{"arch": "preact_resnet", "spec_augment": false, "embedding_dim": 128, "kernel_size": 3, "residual_init": "none", "beta1": 0.95, "merge_dims": false, "adamw_lr_other_params": 0.001}
Rows from block 4 of a small audio embedding model, named by matrix and row number. Rows with one number belong to one channel. Each number is 128 + 32 x the weight over its row's rms, rounded and kept within 0 to 255. All counts start at 0. Numbers have three digits each.
Before each channel's rows are labels from the 100 clips, of 14976, where the channel reaches its highest value: "responds to" is what is common among them. Only what is clearly more common there than usual is listed. The data: read English sentences (LibriTTS-R).
# convs0: first 3x3 conv (model.blocks.4.convs.0.weight, 128x128x3x3, each kernel summed), inputs 0-127
# convs1: second 3x3 conv (model.blocks.4.convs.1.weight, 128x128x3x3, transposed, each kernel summed), outputs 0-127

responds to: voice: female
convs0.57:100152092109112113106127102129088125076112133122146072128094160150124095170113123124087112240166126112057112160092138151126170172170155126156134160176139069069099010147119141134095113082104139093109166135116130145106140167128114120142102104136177140104130097140136120141082111138134142129089120105131134130075095137119130161164158024125113091150146105152160123112176042117126118115096
convs1.57:129149100116141133136118133151134150149150141138112066118144112202128147093089147112129137164150180134100198136151101162081123176097130218091118125114170103108160094126093167087118101146127167143120098108128071097158103106138102130134103154163067109113102051105188119131136138115123033189188129097101130124182142092132095161091148144119171117114187099116111162093164083135049141135107

responds to: voice: male
convs0.15:119122119130152133124078058108123122115087131124104124135158156163119040145185097056129077109126102126131131149102131136149131151172090154124136133145131117078128081133125112098188126124100114213154107133121173146102140137127112082140123097139150081124126136135186088121116134120140191102040112155116110093137127159089103148209105188103113105110140084077120038136111153183106204111104
convs1.15:102090115098126131143166111118174117130123227109133140094156149175202124151127160113123125137108125129131123149138172142155116119068119155129115147137084126115082148122155152119134113128143142160165131165117126128137143125129227113182144146120113150118124170179083125103147132154000141142212171144148177118163133156111120141121119128111117151143128085144142140122112052132142106129145

responds to: voice: female
convs0.55:124130113111124117112108117138140156178185136165072132163163165156132156110111075028101138101153150109159238121184097119145106128118100135112136096116126160118169204107141150163132139125202119100134134090126127138114148065146117105125110119140134132114157105173152110135127163125095192167178141081173091120139132137172137122121119073089122142146120089084111235144077136076141116166135
convs1.55:110148113080202134127233148125126141170124093148097090108149141110154118163165169159123123128101138104141140159123098116080138193134084135127127132140128183088137134157172141105211155133117168135052110182117122172102124167125167103089151039130105147131141115091102119163161107130135167123106132127165135119119114147139138172127202119141099143115104119237146094183139141125144060119146

responds to: voice: male
convs0.40:147119018119091126129112076126120105109105097120135111125092126124123101133131134091115116114104094126255099118138094123136134129136101151181126133141123091158113096122139117032116127219121108122124118119108148129121118121140133114128130149110113107131108107113111124130089160115126124143132141116105114113000131127086119105111126102056121141099110116118114144119121160128132094106116
convs1.40:141110102097108106146155071122204137127176112117142126127116108097000196134110147117121147124101192126195141159174134140140139149124117129128114120135118132061087073119140079163165123093134137145119177125113105165128156130115092127142152122138181152111123129138046148146138124123153053125106083103102171143125142094091138237145135133161072105141161129108149126137121136128097131127146

responds to: voice: female
convs0.49:133115118073142100132186000122120113125113144135098130128044137101160059089147132255138118086108120114096134131134129152141111104169116121024097121132130116033075212131121147154126121113103122123081135124146142109147106121126106145161062139134130141130110140140048161141129132132117130127156141114133151136148139160130124139127131110137114119131172110106117100110120153138125115122081
convs1.49:139125171106160154107137153128166123127110136138230073094118094159141146142123108145144098144255150138169133101153107145102106164102096152122080162158107122134140125109100184139127166131136128161124142145112138079106107161112181113171172105123154152133127171101082160123140127154103208139098148126153104121118128084139108133125239154110078094097087144148124065103165098111136158146179

responds to: voice: male
convs0.21:105123255123113132126104129140065092099128122129123157134117128126127102123139115101106117065134127116255121131147123105124134125113129114135121114110116116163123140121129122107106133110114134125132126106128135117129094138133131131154128137135124131129110105137120129131116122110119073119111116132138126122153134127028135183128063120127126117131109119120125092131120129123127158151137
convs1.21:088121043122125131126139119203144255150149130100127159114149129135030124134115123125169116133114095115051134129118125110126140127134144124126135112132135083011076122122142165155170130139147114125110125130119127151159111135143107128121121116135133120115145134115081127134144134255116108128140135131131123119109124139142131130136118121133122131127136131111136153129145126136123120127133

responds to: voice: male
convs0.125:146094077113144118148174078123126161151045140161154080115127149139135068121129146102073103107126124135186170140135110137132124106129139154103128110135095097110118104088145155136255154164116091156158123173182138131112111085136094127131101109109141129138177114183126171149126116138156011126112139138131117133129134120160136122157118127129126144095087116169151139120124096121111132126118
convs1.125:088195118146142129134162119120091116187124156122112134139155131152118149151154131131147111093173118150166114108135125138143132167128078122133144149138130121125128116158141221158183186176155161117103146115127136136119110122139130163120145157129106167133152142102000157138132128181074080127246138129166113118184114120224151142125108117169139133132144174171105103153153122153118138126120

responds to: voice: male
convs0.22:104119181113122099106119102101121132134118124129081135146125122081129101164115114181142133174146214124168121106141125075124139158124127162140140124077140125084142103138129164186255132126096139123123139150127113134096136155141131127166124125113130142128124126126165117121135118028133186143149123135135130118217127138149123126119169109138176177139121114120130143110151127146111139099102
convs1.22:129141152113141140145115255112148136174175118139084139229121130117144175147136142088115129128135101146117166105114125141136158092125135129136145126105138160141125127104121127130251130148133130126127119119122140231124141172131121110103161184108150132135137124209147137130130130241132167122141130126138121134091124122152116114072129187208145139140145156126117093116128111137149140123127

responds to: voice: female
convs0.27:188120127166064149110127095128121128111145140119144143138133137113098056145111141164130140185139220094126126151172123157121159141147114153120136135106116172099246063104147138102068094111117132200068118113180121119118109146151135126148119134125121112101048061141144156116115130136149059127118135148118101124107117137109120131121001112119133138091133104183123066148120130136131135091140
convs1.27:085168131090142127133167143112129119161122124147105120130131109131140095126126113115138127123120129115144134255064127128146137106163151098085102127078170098125129143124114062152149128120135094126101132125122137101142129117131129110104084156151108119032130140120104135132141128140149091132092116129124154115122111159138141115125100137187182103162137230158047162183109136136184148125163

responds to: voice: male
convs0.38:114128151121000121132148126142088195119131130148124130126204131125110154133122128126072130136132127126255128120136126117135125134132151138136130126129125173227134122121129161137125122110125105134120131115132131144068133160134124134136133134121133126123179115130124135132132135045130050124131123121181117132156130119174137073127130128131124128103121127115137118125123131122121094230133
convs1.38:130135072104128137126136098097149255127131130154121101132137122136071128142119130112144123127129131127166111133052131116129129134129131127126122137142127118109119059134119148118120128145121126128120126129130129129142121118139127123128127129115140139141145123136128127136165139255129055135129124109088144128040129134127136095132095127127128127135129111129129128121130133117127117140119

responds to: voice: male
convs0.3:138116133105136131148132128127112106109129128109041120201139134125129113131126140157072135181136087121085146123101142114112124130123113103134118135134126145154109146110123153159012121151159148123138103127118129136091127110068140134115129125116140130126123106138107146112117121148137175130114109117126128122197119133000150142116117161136255142090135114142164107120142130136120127130135
convs1.3:116221150118113131127128126173131138113124114126149120131114090192168110231127089147119105170134118118092194171096133194088111152093143149110130131161113133129096116142111128190172125135147178111102144145133177128121131138118098109092147144124129133110130133123088132164123132212174115108121134155125130114128133126128129169118184142172122145139135113133255101140154165196133160113112

responds to: voice: female
convs0.126:091135126111120127131119136148144142124143116151157085121149132141126125109138143150152158173139130138000120138209148146140113139115117150121172104133140124000126106133140141129127102103127131127140134171129143140132114129137129124127148088109125137145112138146149120133138139114128134074131116141111130134099104127092130124135110137114123127142153153152135120123141122127140120137127
convs1.126:169203136140159125157153144151115133154083106159144114135073140173218111108139131140119150119092167143108101116116142167163136102116127113124108168115127103181148110088137180075123147132144124139139087167085117124107154122120185138123143139187109138128139169150159137136135147125150074143160115153121166176160118147123142094151085174050176139114131117091127227124123128098116037241097

responds to: voice: male
convs0.28:119144000115137126108126029117123086101136130129140111127123130133147109125184126118114132096167107125000159136115120121115129136126115127099124137131126106114103140161120126129113124121126145133117125137134105130115121054122108145138136115048127146123120136134151118123130115129137121135129123141113118129130112136107132099150137142135129150124169121135140120143148124132127122109151
convs1.28:104182121136152149146133119122176137120156134123122062129095130140115136162145117000131124179174143147157123150103119123145122114153126117133128120148165118223112117134129181127118159144132135145151152137132172129137167129132146122161140111128173086059098162149109155188128119131025147141073121164102143126122164132144129186171111105113222178119116130149176075110197128179121122138109

responds to: voice: male
convs0.18:112130151123176106158135166138174124164136133079151133132151153100136143124116121121135071141129122129000137134151159112118130116124103106113127130119132181084089128117120123132116102140124126122141100118130112128168086113139142129134128122221121134102155118116130125126134134138121255109158144126250129122123133107175113117123170099148099134128109133142132148127156147133121117125136
convs1.18:132131114063214146098124081187085084168124123138110250133066082130118124161162169093140140103137148132198145137108137134137162128103128113131130136115115177140117037099153123142111141178147126136113139128129155109123147121125143129108140050079106147124058125123122105078117127249148171129119134157108139133116146104164116132139216143100124129144101144160137127136121143129145100162121

responds to: voice: male
convs0.56:127124039126088122118140114121125144119108126113130103128151127126122119132127125126132129120127124128255128138100128127128123126130127125127127129137127119184129118119132140141132131134137125127136131120129125127119125123125127124127129128108126135128135121136126131130121126154131128118129129129198126128073130127000132159129136130129126131066118131126129174129142128132130127138134
convs1.56:120111114129136124137129169118125095180124132125129075133102121128000139133124136159156130131121130124247136144058127128131128136127136114125127124130132105255123076124147208138135130139132142126121130131125122144144133126127119120129139119128128140136167127125058119133213133087137097133143104129095117127137124127138129135116066130127127129120130128116126145132139127131133138164126

responds to: voice: male
convs0.39:131127066124095128135123110139116119103121132130124112132101130121129125128122127117098125128131123126255127136120129123137129130129128130129132130133132116251137117125130128120130130199107099126137135130121127122094129119134132137136124130101133131137107121134124129126124134123133093130134138125104103127000126114109127127126121134127131135120123126132137124121122128131127118112130
convs1.39:135130088129112101104120029125097135131128134099136165126121127120000135138127127115133122132106131117255134150114116122125123124129119137142140107119123152080110063114139107144141123124154139135111146120129119173135140142114119119127128115157132151143173135113133128121132126165129079120133136128132112115161125104158120207117105137142140120122142148110130139128125133114129122189137

responds to: voice: female
convs0.79:112115128126138081130147106151137155122118132135126158150066110114105149133130140105107136148072143120181255125044143090219108136144110096169117146116145155097120131146115146150149128106134106130136157135163121118148184129130116116154147120101175154149143128131116166142140119158134115089185146126087124130127177124103118132071145188175224180138073141171121146117159142103165180183126
convs1.79:134249129209141122139134133154134141115131116126110114107134150144121139139139232139130130158133139127137139142154124153154133084088115119135115131144169152134187139138167137121123165154135111123122136145086121121120143127085151144131102016132149214145116082130255112219117133136132141202103149115129141130104162108116091150185078139077101135120120099122139122106115134145119123154134

responds to: voice: male
convs0.63:122128124130127128124132108125119127123128131134116124132105124130140133130136133118115134133137129130000127129124138133128132133135131131129135123127134134000126151131127130142128132089126114121123128125143124134129124123122122132136128132114131125130139126138137131136146134113137139131129126123132127131145125126180124125136121132124134121116136131128130121129137125118127127140129
convs1.63:138146216142152144148126154235122171230147147162115255139090111144124138112124105087139120169121133122141175154033146131125136143144160134107114145138130083129161048150130125181104127167137128125193121095139150129218137154124137112121135139118151130113187141085127119133124132122120124131123116124047130136124132137105133164178130113140149110138153122156134158141138134141133121127126

responds to: voice: male
convs0.106:123124188131161125132133135130121113128129129118125170129136131123114127128133131132139127124126130125000126131128131131125122128130127124131130125127130129000125161126131124152126126071116137132134125131139124125131123136130121125126125130137131128125125120129128130138123127124128101127129137124134128126176129126247141131128119123130127130120125127120124127126128132126128138127127
convs1.106:136131058108112129157130171130136072113173131186131162115145127121144109115104091139124119149127101138148132123083134140121123141131156125126128131138114116201130105129138134167147128103123127098140099136118122163125110122124140108112136113179134138113080118098134132123255130255138177127131136112198106120187125127100133155140154134122123122124133138126126114125134126130129126170133

responds to: voice: male
convs0.68:157138109104096123075125082129131141105142150107137126130090130092123085072078146207127135104082158185135102105123150122140113245139173136116141156161123079110126134135122131143096099119120149133119169106128084120137159033120116108113146119135213105255136147118115142130092132126117128098145111183148145127095132132044133125110117118101150160122173142135158121101122129149122190133111
convs1.68:140125140130125148132110152099155081131147132164157130119169168181212198150217164133114114144137175159119085133000143118107119146165120121166177114172200120111093139121158149122087153096142150169112148140096148123117179154120101137190116160118113125174174182123130161152123106164210126140151113157119110142126132162118110161160108131082111118121096140083147114145134145176131153140088

responds to: voice: female
convs0.12:125091112154142159151140139141140133130164136157255146158151103140134101158160143140135125144144134144131117118115255112116158162123123197132151149133191151121079134169126132147136088091118170159173162142117120111130161125117128103156166136160116170161155161190125206149159136156148146135102134148099129130149155151153140145149150136169116129099158071154144186098206145120122173121104
convs1.12:149101139116107113119134151116163114122138056129129138122142129255149144120136105166128155140154093143102116149122120095126105158149133100121127182174153099139116108111131128132181166124138133129147128136167113128131117151122100165127088193128124097138148158164156153134136132099156104086173145150151142129130134131121141111132131124255144181133123126096075117102157134166238121157143

responds to: voice: female
convs0.44:134090074120138123108126099119130118094104133112144097152065119185195039090147100128079089082152075112118114110000107109117092137105115150122117149111079031101112154110136163151111155137147133160137080085130106142125095107099096143145120142152167121133095142132144142113118109112133177077094120147140138110098135121161114102135134122088130177115131131141148175124111254136126108116142
convs1.44:096127099088131142151152128118143129138094161095133143135143121129143127172233123093136117159176144141127134138218124154112127128136125062128121131115138134096146130100099143231108123150165146119132144077128136147140152119097174136173150120150132112144116140110027140133180145125110173110102116130116184116130184136197117155241139084107183125102177164133157095137174111180128134149079